config.yaml
arch: "dit"
model: "image diffusion model"
dataset: "aerial photos of the United States (SatlasPretrain)"
train_examples: 101725
image_size: 32
horizontal_flip: true
conditioning: "none"
objective: "v"
cond_dim: 256
norm: "rmsnorm"
activation: "gelu"
mlp_ratio: 2
head_dim: 64
fused_qkv: false
qk_norm: true
inner_norm: false
patch_size: [4, 4]
layers: 12
width: 192
positions: "sincos"
optimizer: "muon"
muon_scale: "original"
lr: 0.014
momentum: 0.95
nesterov: true
orthogonalizer: "newton_schulz_5"
adamw_lr_other_params: 0.0019
steps: 24500
batch_size: 256
epochs: 61.7
lr_schedule: "cosine"
final_lr_fraction: 0.01
warmup_steps: 490
weight_decay: 0.003
adamw_weight_decay_other_params: 0
Rows from block 4, named by matrix and row number. Each number is 200 + 30 x the weight over its row's rms, rounded and kept within 0 to 999. All counts start at 0. After the name is the row's rms in percent of the matrix's.
# ada: adaLN modulation (shift, scale and gate of each sublayer stacked) (model.blocks.4.ada.weight, 1152x256), inputs 104-155
ada.586,079,201,217,228,195,194,193,158,161,218,198,155,215,169,235,172,194,181,236,174,215,162,241,156,213,174,232,190,190,212,206,248,254,178,201,190,271,167,214,161,179,206,159,216,217,172,221,187,157,188,162,214,188
ada.587,075,222,206,227,206,183,262,181,176,199,204,214,196,216,211,165,178,193,241,203,184,196,176,197,184,238,217,159,147,217,283,244,225,177,248,151,192,228,148,226,200,220,165,205,231,246,249,214,207,148,161,176,200
ada.588,074,233,198,199,149,203,271,215,176,221,197,250,170,215,208,190,200,176,141,183,222,163,242,165,194,196,182,218,218,89,221,213,264,182,239,142,159,237,210,204,133,135,173,227,170,206,255,193,181,241,204,206,195
ada.589,082,208,182,203,225,227,122,167,180,151,258,182,206,184,134,170,232,172,140,173,177,258,234,165,166,228,162,198,232,170,208,209,183,191,221,175,190,180,199,178,276,184,219,221,183,212,267,196,185,196,186,211,159
ada.590,071,235,190,197,172,165,201,190,166,190,207,240,211,189,192,159,166,238,150,207,242,202,159,207,172,166,120,232,203,215,211,166,175,161,202,153,228,264,205,213,241,173,247,216,163,185,171,204,177,180,192,168,153
ada.591,078,200,193,224,256,199,196,170,261,178,225,208,128,172,176,176,180,232,205,123,168,172,201,197,185,183,126,227,194,211,183,258,199,231,192,203,170,207,198,223,186,173,164,201,171,203,197,230,213,193,248,155,203
ada.592,083,220,211,209,208,218,250,144,223,189,193,189,247,231,254,163,203,189,163,114,194,212,273,205,185,184,260,202,197,157,233,215,206,195,178,136,207,195,192,208,217,186,184,139,255,189,242,199,254,179,150,225,192
ada.593,072,211,160,203,208,153,235,175,169,183,234,203,200,163,185,226,213,147,187,166,224,204,227,239,206,231,240,237,221,218,210,222,191,183,204,222,207,155,150,140,195,212,215,227,253,164,209,207,191,159,176,207,233
ada.594,073,119,179,165,219,196,226,172,173,183,227,176,303,218,267,214,187,264,232,141,232,242,179,177,228,144,178,196,248,204,212,162,222,175,213,202,198,208,151,185,226,193,185,219,188,237,188,193,220,160,179,208,181
ada.595,073,188,184,182,206,226,134,217,226,217,242,200,218,216,208,203,186,229,198,193,222,195,218,196,207,181,167,162,218,199,206,181,254,263,188,207,161,187,200,221,133,196,148,154,202,219,245,233,201,198,174,210,187
ada.596,081,174,208,228,193,222,204,223,229,244,193,234,279,191,212,193,190,186,195,166,211,198,169,197,180,225,212,178,197,196,196,178,216,196,224,247,249,167,178,197,149,176,203,182,192,199,169,218,259,223,227,134,188
ada.597,072,177,199,221,200,206,235,245,168,186,200,205,204,195,170,200,181,197,171,188,227,202,228,266,173,187,230,184,249,216,236,205,170,242,184,222,195,246,175,155,203,206,230,143,229,184,213,205,142,191,221,200,227
ada.598,071,229,181,225,203,182,216,156,202,198,177,202,182,211,152,150,218,213,225,150,177,164,189,162,157,219,180,241,156,160,189,273,221,213,248,211,224,150,216,232,157,205,186,183,202,203,164,280,255,168,195,164,214
ada.599,080,247,211,239,202,188,269,191,169,190,154,218,213,206,208,224,195,194,192,162,139,255,211,235,249,176,201,245,225,220,184,148,233,146,190,210,176,231,228,195,205,186,289,216,204,229,208,185,178,169,153,183,145
ada.600,076,148,204,211,224,178,227,210,219,216,155,192,204,206,205,194,256,256,176,134,213,186,189,189,216,137,163,159,210,263,203,199,208,197,226,188,198,188,173,192,229,182,229,178,211,157,222,208,188,221,247,216,270
ada.601,068,192,205,176,240,196,211,152,230,219,162,254,179,197,158,190,235,213,194,227,202,192,199,179,148,203,199,210,197,198,175,177,219,130,196,188,233,197,278,164,218,196,233,215,201,239,232,186,212,195,200,261,214
ada.602,079,199,176,204,230,213,177,254,179,207,189,241,216,196,160,258,224,255,145,214,177,174,228,188,219,225,228,182,220,222,224,191,228,197,165,215,260,180,217,169,158,224,185,215,169,218,205,180,232,150,185,224,214
ada.603,079,202,241,184,171,233,115,223,182,177,195,226,153,191,172,154,197,192,193,209,229,203,188,197,141,185,229,158,226,219,221,178,198,214,204,175,202,214,159,210,183,265,213,200,207,237,231,203,177,241,229,190,205
ada.604,067,171,181,234,223,193,223,158,204,224,192,177,255,199,203,224,176,192,236,235,221,201,209,229,244,183,218,167,247,203,190,185,209,196,156,253,218,197,171,201,236,252,229,147,209,199,187,161,154,181,218,206,185
ada.605,077,187,274,143,253,177,220,230,256,155,236,225,140,196,227,199,201,192,183,268,188,227,199,188,162,233,202,205,139,167,180,207,213,137,171,201,119,155,215,181,248,184,169,224,224,208,188,179,197,168,145,254,184
ada.606,073,250,199,200,187,234,196,173,195,204,155,175,148,191,187,191,247,205,178,210,155,211,224,172,182,150,159,189,247,188,244,146,189,159,268,209,208,218,163,207,249,219,199,184,166,171,176,218,239,197,201,178,178
ada.607,078,138,214,192,197,208,194,181,201,215,228,198,195,172,210,226,200,199,208,177,222,267,183,189,225,201,221,177,215,238,174,187,190,221,203,228,272,148,216,150,206,189,260,213,152,244,194,191,174,201,241,168,243
ada.608,087,217,157,226,156,225,181,238,193,193,172,187,194,244,172,223,223,274,199,207,202,160,212,250,243,162,196,171,146,191,189,212,205,197,212,146,248,206,234,236,158,139,203,239,154,171,194,229,200,190,268,229,249
ada.609,077,220,181,186,223,234,282,247,253,165,155,257,174,205,211,157,194,198,175,193,196,208,144,208,264,170,232,205,247,235,233,193,178,238,219,255,210,219,223,193,180,190,160,195,196,146,223,202,183,212,223,229,222
ada.610,074,190,224,192,197,232,161,154,154,246,263,237,206,188,202,167,172,167,208,181,156,145,226,205,265,185,175,207,171,193,218,235,255,207,163,255,191,197,217,191,201,210,277,180,158,140,133,221,186,221,166,162,167
ada.611,069,177,138,177,166,191,206,193,195,153,151,198,186,168,168,186,194,196,187,193,184,202,193,209,160,236,246,219,215,147,228,257,158,207,177,214,217,206,220,197,172,229,218,236,181,192,224,235,163,177,234,174,222
ada.612,082,205,216,213,218,233,209,277,214,236,175,181,247,201,205,246,226,260,223,208,207,147,184,168,192,222,184,175,197,182,171,215,196,209,147,171,228,195,129,184,193,197,155,268,209,234,223,184,211,206,219,211,194
ada.613,067,254,216,186,216,187,239,194,203,223,235,203,182,164,294,181,217,224,234,149,162,140,176,164,272,206,216,229,242,227,173,227,194,195,205,162,200,244,183,146,161,225,182,174,182,193,229,134,188,168,248,236,173
ada.614,078,219,231,211,221,193,164,231,262,190,181,170,175,176,140,247,180,164,171,193,191,246,221,189,189,185,128,237,159,200,140,163,209,177,218,225,232,236,157,194,211,171,231,211,142,237,237,166,209,243,199,181,211
ada.615,071,161,170,227,192,231,155,163,190,165,171,148,139,176,195,128,164,182,206,241,192,183,218,293,203,223,202,205,151,199,267,225,135,252,203,247,197,214,173,218,197,189,220,199,195,190,251,206,185,219,192,198,155
ada.616,069,153,230,179,136,165,187,188,182,231,132,216,223,163,127,152,215,235,206,175,217,227,186,182,270,215,173,165,236,174,138,156,127,201,177,216,185,197,157,196,214,259,246,200,171,190,164,181,200,218,191,168,227
ada.617,070,183,158,269,187,176,246,212,211,254,220,193,175,211,212,191,152,223,196,215,205,260,139,241,277,197,204,138,215,174,205,141,233,225,207,237,245,216,221,217,225,192,223,222,211,156,201,179,195,190,207,155,151
ada.618,073,175,248,192,169,265,216,186,215,196,228,166,228,145,213,211,186,156,164,253,136,189,165,209,232,182,180,196,229,244,237,173,208,175,230,215,218,171,177,225,188,212,210,183,221,130,231,169,210,214,202,173,226
ada.619,069,193,188,241,200,165,236,172,209,207,215,197,223,207,230,190,206,173,159,170,194,228,240,181,253,199,254,267,236,229,237,199,197,202,176,220,197,211,215,171,190,255,205,168,151,156,173,199,220,232,179,162,229
ada.620,080,230,180,181,242,215,188,212,188,192,174,202,155,197,131,228,221,173,208,214,206,194,241,232,238,217,163,184,219,169,182,237,166,217,238,210,147,198,222,231,194,194,174,201,192,211,188,234,180,205,136,245,165
ada.621,091,205,243,196,208,214,139,241,211,224,203,201,191,163,132,200,193,227,253,189,189,218,143,173,178,208,184,194,248,191,187,146,224,223,203,222,223,257,208,237,195,207,226,248,138,244,164,180,138,225,231,194,192
ada.622,081,198,165,179,145,218,213,161,210,206,188,213,186,204,261,188,191,156,219,190,204,207,217,213,285,175,197,162,223,205,132,185,147,215,216,205,176,173,210,210,196,201,233,201,210,186,210,242,175,204,173,126,185
ada.623,071,224,184,190,200,236,228,183,176,228,161,207,186,177,191,210,212,217,191,204,220,192,179,243,192,157,151,213,180,242,196,215,180,239,148,254,200,245,204,172,172,211,204,184,190,174,187,218,186,150,162,198,218
ada.624,068,157,228,204,205,228,152,224,217,222,159,189,210,215,185,186,212,192,167,194,170,176,221,190,209,163,189,203,204,183,142,188,162,172,166,169,226,219,199,249,178,192,216,215,218,247,164,165,213,231,173,175,215
ada.625,064,259,232,202,173,200,167,167,229,181,196,174,204,214,232,215,195,242,152,218,186,210,154,185,145,172,191,229,213,195,190,181,149,166,161,207,186,216,210,247,182,205,231,245,125,236,233,194,197,217,191,238,276
ada.626,076,206,183,176,202,180,186,175,192,171,211,181,209,238,246,224,205,208,212,240,202,184,138,183,209,227,201,170,239,201,187,174,215,168,165,179,157,182,185,123,196,198,265,214,209,179,194,188,199,166,202,271,212
ada.627,070,272,180,186,160,203,163,208,183,196,197,229,195,272,129,210,234,233,245,190,145,194,168,248,168,194,234,138,196,146,142,207,207,212,205,187,194,184,170,155,201,221,146,240,188,234,183,211,147,230,173,237,186
ada.628,077,210,199,192,231,173,252,212,200,211,198,186,143,130,257,189,240,214,219,178,203,228,195,225,193,166,247,206,180,237,150,142,196,229,203,225,182,194,188,186,165,183,205,188,247,207,185,168,175,171,206,181,186
ada.629,074,249,225,155,216,266,263,234,232,202,181,213,218,155,236,228,176,190,207,199,222,207,212,232,260,293,202,199,153,189,238,154,190,209,199,234,181,180,196,206,158,193,241,197,222,184,159,217,261,179,201,180,233
ada.630,079,208,222,175,223,170,134,231,210,209,194,200,212,190,163,243,219,159,206,206,204,201,196,206,204,210,172,147,187,181,219,202,245,262,183,173,138,213,188,226,231,162,196,232,157,164,247,173,153,286,190,226,171
ada.631,076,173,180,277,207,162,189,234,210,194,198,198,185,195,244,168,201,251,191,220,167,178,202,205,234,214,201,172,231,208,256,211,153,177,196,188,179,204,226,210,230,231,171,163,222,202,206,165,237,216,135,142,217
ada.632,068,246,160,237,244,184,216,208,207,246,212,226,273,208,175,203,216,195,237,133,189,167,199,194,172,177,129,213,207,208,203,254,171,179,181,241,222,215,221,220,201,214,208,194,163,227,140,185,208,186,205,201,219
ada.633,078,195,216,158,239,245,224,244,168,180,192,147,245,216,203,168,189,227,210,220,207,178,197,215,250,205,204,210,205,198,193,255,232,195,186,168,143,211,211,207,158,200,193,239,212,214,227,208,171,196,191,211,184
ada.634,077,242,204,192,181,213,245,185,202,146,190,185,202,236,222,269,155,173,208,180,254,195,194,267,191,268,206,195,237,146,254,232,171,232,215,174,170,222,206,205,194,253,231,152,220,166,196,201,187,190,172,151,214
ada.635,069,155,178,210,185,223,211,221,199,180,181,202,158,201,194,157,175,182,159,185,235,226,284,229,200,276,250,220,199,213,243,228,165,231,203,215,187,224,177,218,205,192,165,126,223,160,234,195,193,216,225,184,237
ada.636,073,169,216,210,208,175,126,189,154,145,220,159,216,168,195,200,247,215,191,190,174,201,236,189,188,174,215,214,191,153,190,194,190,223,166,170,190,225,169,156,172,174,228,211,143,212,208,190,206,195,228,227,188
ada.637,079,193,192,164,168,232,210,223,190,222,195,221,162,174,183,191,177,207,246,139,220,203,216,224,193,188,197,223,219,163,210,224,214,214,198,209,193,158,145,223,186,188,230,177,180,209,186,182,188,206,241,188,221
ada.638,072,193,241,231,212,199,185,207,218,200,195,173,155,203,114,185,232,240,198,251,198,179,129,130,131,205,161,187,176,205,173,215,231,204,153,90,126,189,169,191,191,227,169,262,198,176,185,234,218,190,183,200,241
ada.639,071,177,229,193,228,177,182,171,202,208,194,196,209,190,176,204,229,184,157,199,237,159,286,174,168,183,211,239,173,173,181,207,186,131,211,202,240,92,233,193,209,214,224,196,227,184,210,213,176,175,159,216,174
ada.640,084,234,246,189,228,193,143,220,215,155,153,231,242,215,155,181,207,222,233,192,193,214,236,211,110,176,230,188,195,163,180,182,209,254,182,186,175,195,212,213,211,211,172,251,176,189,187,210,219,235,168,209,206
ada.641,071,151,199,280,207,180,226,188,200,207,232,203,231,153,181,188,179,209,176,209,191,222,214,191,196,160,164,213,177,182,239,196,215,186,240,267,240,187,189,175,199,185,199,220,188,167,203,174,229,235,193,144,209
ada.642,084,175,224,197,240,233,175,183,189,205,228,186,164,220,203,208,205,128,161,212,223,198,194,186,248,189,197,188,219,247,231,151,170,199,194,272,230,140,215,236,193,197,201,225,214,246,199,135,203,204,190,151,188
ada.643,068,140,208,191,227,241,184,177,207,208,234,166,227,194,194,176,177,225,219,180,235,189,250,163,235,238,203,199,176,186,211,208,144,226,174,189,198,234,222,204,200,193,156,222,188,190,185,181,187,221,199,191,211
ada.644,076,140,197,184,205,162,116,167,186,222,163,246,178,199,101,202,185,220,223,176,204,220,222,226,161,113,168,165,202,160,245,212,157,202,237,142,217,204,171,184,210,233,194,205,177,183,210,135,206,218,196,219,236
ada.645,079,162,174,206,213,191,168,217,183,192,201,209,174,197,127,219,164,205,196,187,207,188,203,200,179,194,254,172,134,227,215,261,200,178,264,171,226,123,203,154,213,235,178,238,236,226,188,251,171,186,187,158,197
ada.646,092,231,196,180,198,178,184,192,187,191,238,212,191,173,55,198,195,207,190,232,205,192,141,190,177,195,188,188,203,179,201,192,185,223,222,205,202,162,144,190,187,229,203,243,178,198,188,194,248,138,175,200,201
ada.647,071,187,142,184,228,281,228,229,206,219,180,208,212,137,216,148,289,162,177,210,154,170,213,132,247,220,171,207,235,201,210,178,164,149,175,256,223,154,186,252,180,238,154,203,199,182,243,215,236,180,170,206,190
ada.648,076,193,243,230,246,174,178,162,191,188,191,182,145,184,182,237,182,125,212,220,229,241,193,200,147,144,200,244,226,206,179,189,190,181,192,179,222,163,221,193,192,229,185,178,176,232,223,208,169,212,181,121,176
ada.649,081,188,191,191,172,212,261,192,215,203,189,212,201,180,236,181,213,167,175,185,126,181,221,212,275,212,216,225,184,228,219,212,235,228,230,220,247,134,239,179,207,197,205,191,168,175,206,230,201,190,174,159,220
ada.650,079,191,198,231,170,211,206,222,224,187,228,198,194,198,119,222,197,250,190,206,237,190,180,146,204,204,224,221,175,185,183,170,187,162,180,208,225,157,209,183,201,193,202,208,281,257,213,161,216,192,142,217,242
ada.651,089,198,234,169,228,172,170,226,209,254,205,200,258,174,141,169,229,196,195,165,198,189,230,222,160,155,213,176,201,149,236,175,215,245,161,214,146,220,162,236,198,204,212,124,173,216,212,221,156,239,237,254,234
ada.652,074,196,200,180,132,187,251,209,207,255,210,196,165,204,153,217,191,161,206,184,162,146,252,289,209,214,161,188,205,149,131,218,156,224,207,145,212,198,198,159,206,212,216,174,219,154,135,153,210,212,187,217,258
ada.653,075,151,267,190,231,192,186,218,197,147,175,191,180,189,90,166,218,231,167,178,191,206,142,183,232,281,197,211,223,227,187,211,223,190,173,173,210,170,155,230,206,239,181,205,206,221,197,202,248,223,182,236,201
ada.654,072,167,199,209,165,175,206,182,238,183,207,161,233,192,178,186,199,183,273,193,185,161,246,140,211,183,159,234,182,131,211,202,190,195,236,229,284,189,212,173,205,238,138,227,172,217,206,227,179,195,207,231,199
ada.655,067,183,193,205,190,199,99,173,225,192,161,174,241,208,168,164,204,184,230,153,140,200,208,191,198,169,175,206,184,190,184,199,193,148,205,195,198,214,213,252,273,151,225,229,222,188,179,136,165,203,223,206,135
ada.656,076,296,156,196,211,230,172,171,152,175,247,201,222,216,162,176,196,177,188,167,165,216,168,241,222,180,155,193,168,190,166,249,207,198,222,192,182,161,203,246,218,206,167,255,183,215,235,213,201,207,225,135,206
ada.657,075,226,185,184,208,246,172,210,143,241,262,197,188,218,128,231,158,203,234,211,194,209,219,150,185,233,188,167,256,142,231,211,161,189,220,213,199,173,164,230,179,200,150,215,185,188,170,218,179,211,308,206,186
ada.658,075,178,226,249,217,166,129,187,233,186,203,226,151,240,42,228,240,198,230,216,182,199,159,190,128,256,190,174,198,193,208,206,179,211,179,176,208,242,178,231,196,294,165,214,185,210,205,195,204,206,164,237,242
ada.659,079,196,166,199,177,178,191,180,193,195,197,194,156,178,113,224,151,190,267,220,163,240,158,237,233,207,189,203,209,230,207,222,216,222,181,189,181,200,214,175,169,156,225,202,214,211,223,205,201,202,238,183,223
ada.660,075,193,242,237,175,195,177,181,202,177,169,217,210,225,187,242,211,209,202,182,181,228,224,184,130,224,253,228,146,183,232,185,153,197,204,226,207,240,161,223,201,209,147,240,219,230,183,211,216,226,138,204,149
ada.661,073,202,230,151,173,163,202,166,200,208,179,251,146,208,124,228,207,277,240,167,177,206,232,185,136,210,182,210,254,186,195,166,201,165,178,284,161,226,256,222,199,178,171,199,213,197,169,218,210,229,229,169,142
ada.662,082,231,235,183,245,202,154,204,218,213,137,225,188,143,175,200,224,208,213,204,184,207,214,205,183,192,137,192,238,231,188,217,175,215,166,254,166,210,170,212,157,213,213,203,193,180,192,214,172,227,205,177,190
ada.663,088,212,170,249,216,198,163,236,265,206,183,168,230,188,219,183,223,217,221,219,192,199,232,219,220,219,191,183,167,145,142,209,216,207,213,145,233,207,182,227,145,210,173,217,192,168,176,224,173,181,260,227,190
ada.664,077,244,198,209,199,169,232,163,194,187,184,191,251,191,89,205,154,259,250,197,242,155,233,179,202,212,240,208,191,129,207,238,204,172,223,170,260,176,216,192,170,199,203,241,184,177,218,175,243,205,209,240,223
ada.665,072,211,243,183,192,158,202,194,199,179,233,142,265,199,216,247,177,225,208,192,178,229,213,124,199,133,179,211,137,201,102,236,210,123,228,179,219,177,187,184,209,240,180,198,195,192,213,227,213,204,202,221,162
ada.666,072,235,226,129,178,252,145,145,175,169,194,200,205,249,184,205,180,161,168,193,252,203,221,233,188,207,193,201,189,151,196,219,239,195,213,139,197,198,227,273,217,232,262,254,239,217,246,218,229,236,213,226,215
ada.667,076,210,206,165,235,223,183,144,159,258,256,179,166,197,172,149,211,175,212,158,240,173,175,176,233,187,214,225,252,189,186,160,148,202,201,161,238,258,198,191,177,232,241,214,196,211,214,204,164,216,245,206,218
ada.668,065,212,186,152,203,231,219,240,214,209,160,202,222,215,194,173,189,217,158,196,173,227,194,182,153,198,151,214,184,221,207,220,183,160,179,259,128,192,215,178,190,225,189,147,210,231,191,185,150,209,170,195,212
ada.669,080,239,141,195,185,251,158,211,197,167,178,197,188,167,126,157,167,171,158,186,181,223,155,218,156,240,210,234,174,203,157,175,205,155,198,215,280,191,221,242,183,243,191,179,145,191,189,214,186,243,212,205,186
ada.670,076,208,193,147,186,162,236,213,215,198,152,214,214,238,139,248,238,230,164,192,161,178,187,196,146,209,184,205,223,186,180,185,236,216,256,206,176,158,167,203,199,221,214,194,198,166,187,192,198,219,267,193,146
ada.671,071,174,208,189,206,165,200,175,166,227,191,172,141,195,209,194,206,260,235,169,204,214,214,250,212,189,213,176,185,136,243,265,225,185,230,193,145,195,151,207,207,215,196,266,199,208,166,234,182,202,208,196,178
ada.672,070,236,225,191,227,214,324,218,218,225,197,214,258,182,228,194,202,212,244,153,203,276,207,181,229,186,221,212,210,233,179,178,234,220,200,233,189,232,235,195,227,182,180,217,179,188,209,162,165,178,168,176,207
ada.673,071,209,146,233,179,186,318,184,180,170,201,182,189,246,246,175,232,205,179,181,239,154,232,184,219,188,225,250,198,187,235,137,214,250,147,169,189,206,203,149,207,164,191,190,205,286,182,177,158,263,220,208,178
ada.674,067,191,192,200,136,201,194,181,212,151,200,164,253,151,239,185,172,169,140,248,199,220,221,204,201,154,179,168,195,173,245,170,201,188,201,144,209,188,192,159,216,171,180,228,180,201,250,203,235,242,246,178,191
ada.675,070,216,198,211,259,179,118,219,206,212,170,212,223,220,137,184,269,242,196,168,209,201,207,171,204,204,243,174,230,174,187,190,186,141,186,189,197,248,208,186,148,207,278,156,147,196,163,185,202,189,205,216,185
ada.676,074,194,183,167,227,165,142,260,163,182,233,235,249,207,219,226,203,154,166,200,211,224,198,229,196,239,225,176,193,245,181,171,211,205,245,241,195,186,231,212,133,188,222,206,202,164,160,189,220,201,185,177,166
ada.677,086,156,212,215,192,171,149,186,224,193,189,168,207,221,106,183,167,207,176,202,183,177,187,245,140,176,198,207,202,187,212,181,217,180,207,271,196,158,163,151,207,279,188,189,165,194,160,185,198,215,165,183,166
ada.678,075,150,257,142,154,241,264,170,224,214,230,226,147,231,210,209,168,188,208,151,196,195,168,262,245,215,214,167,189,198,146,214,200,267,207,164,183,224,181,201,140,192,192,181,216,214,255,213,209,180,150,215,189
ada.679,079,219,194,220,179,213,182,227,193,224,224,187,161,166,100,175,209,184,181,254,188,192,247,245,167,222,198,158,208,158,216,192,209,215,194,167,198,192,125,205,194,173,157,154,226,218,201,164,180,220,175,215,199
ada.680,069,164,202,181,147,232,185,224,243,235,193,215,167,229,153,215,200,206,190,215,171,210,147,249,226,198,244,173,155,148,209,197,162,224,196,185,161,177,130,203,222,191,190,149,173,200,194,222,159,224,228,167,208
ada.681,067,219,238,165,207,181,199,160,195,176,167,192,255,242,199,235,149,122,170,188,230,189,166,225,234,151,188,162,234,199,181,212,246,203,228,241,173,210,185,219,166,274,217,208,178,205,223,225,222,230,215,163,198
ada.682,071,175,217,199,194,200,268,166,199,231,178,228,229,149,183,252,215,210,175,201,172,182,160,224,150,180,236,185,215,267,178,111,194,194,212,246,183,182,226,195,234,179,214,277,216,194,196,243,229,197,222,174,199
ada.683,077,174,154,183,191,183,158,229,192,205,217,198,211,171,200,209,204,158,214,225,237,226,260,160,183,245,153,233,185,245,172,209,232,198,220,222,248,206,220,203,227,205,219,214,192,264,214,272,193,211,185,176,158
ada.684,076,150,176,128,230,187,156,199,185,198,207,165,199,247,108,250,188,200,120,278,200,193,224,186,182,187,213,227,240,196,217,228,229,225,165,202,204,156,196,240,201,239,174,244,211,210,204,260,198,248,214,173,193
ada.685,077,205,218,174,177,204,167,172,250,204,199,190,195,187,128,195,187,191,199,213,226,226,185,189,106,185,142,176,212,160,221,202,166,134,154,166,199,200,186,183,206,221,195,174,162,206,233,195,213,224,172,253,145
ada.686,070,204,229,182,173,239,127,160,190,130,173,247,191,155,202,194,216,151,218,232,227,169,222,164,267,169,228,214,181,207,213,171,198,230,186,197,241,196,183,174,174,196,223,254,163,203,196,217,217,179,206,209,214
ada.687,075,213,220,196,226,256,216,205,195,243,183,206,257,176,177,189,182,209,246,167,229,212,241,208,193,227,183,218,185,262,186,207,194,173,150,224,143,229,212,221,83,232,210,229,192,150,239,170,206,172,166,178,236
ada.688,071,207,222,206,218,188,217,208,241,148,140,242,194,203,153,197,189,230,144,195,171,191,209,211,175,207,182,142,197,161,176,173,230,175,182,174,189,182,232,157,246,142,207,206,180,205,177,216,179,229,248,253,212
ada.689,072,154,260,222,193,189,212,190,175,191,195,234,227,213,188,184,229,166,214,189,229,247,181,236,247,146,213,190,175,250,158,237,181,230,214,232,207,186,195,203,206,192,208,169,225,128,193,207,187,189,155,148,193
ada.690,078,128,222,248,216,166,245,188,200,248,183,202,254,241,217,188,179,201,201,147,253,209,199,255,240,161,187,185,214,194,185,227,188,203,168,251,218,198,249,217,241,149,182,179,179,193,246,183,217,199,224,189,123
ada.691,073,243,215,198,204,174,147,179,209,201,220,168,177,153,271,207,225,234,178,188,185,205,187,213,201,183,243,206,225,236,209,143,188,194,196,177,132,182,201,195,196,221,190,230,214,177,151,205,220,197,237,190,183
ada.692,095,243,172,211,186,210,280,202,185,224,193,212,240,175,270,193,184,215,172,210,202,206,138,188,197,178,175,224,178,268,138,236,192,205,183,141,163,193,164,157,206,200,174,184,163,237,185,167,161,162,194,165,174
ada.693,071,189,183,175,132,175,231,184,165,230,215,236,140,225,230,201,184,118,229,166,183,192,214,239,277,148,264,207,155,188,197,201,177,166,189,233,243,202,231,201,206,227,189,208,128,241,174,173,160,166,198,141,193
ada.694,083,204,202,194,178,154,223,229,183,208,268,221,144,191,260,148,216,246,156,222,234,212,189,248,202,207,164,194,149,175,210,194,235,225,212,136,174,186,233,167,195,183,233,255,252,211,179,184,163,217,187,202,160
ada.695,073,226,167,204,194,178,131,218,170,268,157,200,136,189,159,221,167,208,218,186,181,164,175,196,146,236,174,195,182,237,189,221,180,238,176,182,256,218,185,148,183,250,175,195,206,181,171,200,174,214,209,184,245
ada.696,075,210,196,163,200,179,244,166,206,181,188,181,238,216,236,189,188,158,153,226,185,201,264,202,192,243,192,210,192,225,226,206,233,166,171,207,201,157,263,167,222,196,211,184,205,176,225,171,247,246,191,178,170
ada.697,084,179,232,225,194,194,187,192,208,225,269,237,208,176,127,191,168,163,189,224,194,173,176,232,167,133,180,263,199,235,190,170,205,195,227,242,163,136,161,186,191,195,240,190,216,152,181,172,181,181,171,143,174
ada.698,083,195,215,205,188,163,230,197,233,219,201,195,185,180,229,126,187,224,220,196,186,232,193,135,184,220,182,244,188,196,195,207,192,224,203,125,202,180,223,178,233,217,165,196,222,213,210,157,231,215,173,193,183
ada.699,072,214,209,204,195,207,222,238,179,176,246,164,237,235,268,207,274,229,164,177,216,143,159,224,242,236,181,213,179,225,177,191,191,152,179,218,235,205,241,229,183,144,172,193,169,188,222,215,194,244,223,204,222
ada.700,079,200,141,244,202,198,295,137,197,155,204,180,250,211,182,186,203,204,223,172,217,172,190,214,186,209,208,234,236,239,179,249,162,210,196,141,173,185,249,171,182,236,161,214,152,160,184,165,235,211,229,166,233
ada.701,078,192,158,169,137,207,216,156,236,162,207,158,175,235,285,157,190,193,138,212,209,173,236,199,176,250,225,186,184,202,205,185,191,246,200,177,181,182,182,170,196,164,173,182,246,220,230,136,181,189,246,240,237
ada.702,085,232,191,195,224,216,174,185,197,248,197,181,176,222,146,184,239,118,228,175,225,184,189,168,167,202,240,227,230,155,168,130,198,171,160,122,140,197,227,182,209,215,188,182,153,218,180,180,193,205,183,217,187
ada.703,073,226,226,186,212,236,201,195,180,150,193,223,206,173,212,190,278,213,202,193,193,145,182,219,157,192,164,211,248,215,215,247,190,156,226,202,183,212,205,223,205,170,252,209,169,221,234,243,169,211,188,214,203
ada.704,080,207,163,212,195,177,156,178,193,218,203,211,204,195,186,191,177,180,173,244,178,244,177,209,157,180,204,206,208,222,242,219,188,175,171,188,232,198,185,177,167,277,180,176,222,181,176,212,189,208,219,150,269
ada.705,081,187,163,190,250,250,288,170,200,199,185,285,195,222,240,172,240,201,182,223,242,173,233,224,269,232,193,254,195,200,197,225,234,220,167,191,222,245,222,192,164,218,179,244,155,201,190,189,223,229,201,229,195
ada.706,077,219,127,182,226,176,149,226,188,199,198,185,224,203,159,213,170,184,203,217,179,189,232,199,209,160,221,191,223,159,196,209,273,224,212,227,224,183,215,193,208,225,203,214,209,204,203,211,235,191,252,215,155
ada.707,077,206,199,208,173,225,136,178,247,166,256,191,249,235,199,196,181,186,204,219,195,219,162,173,143,207,196,212,198,197,185,187,165,151,210,125,185,170,174,240,215,228,199,145,206,223,258,155,203,230,223,179,274
ada.708,074,166,242,202,191,178,192,225,194,245,250,172,166,215,186,211,239,191,177,209,180,265,228,225,190,173,193,209,222,190,187,198,190,253,198,165,238,234,194,238,236,194,240,225,242,184,207,224,205,176,206,183,134
ada.709,076,153,184,200,223,238,180,247,158,245,138,181,154,172,153,240,192,167,209,197,206,148,228,207,251,206,204,186,209,252,200,178,196,191,206,225,178,198,221,217,169,199,183,229,232,122,233,178,239,191,243,206,250
ada.710,073,246,239,169,220,176,269,200,175,230,218,205,185,206,161,170,169,209,182,120,199,194,215,197,249,252,209,191,212,170,214,161,226,207,171,172,211,205,177,218,227,242,234,178,190,177,196,164,224,217,235,202,198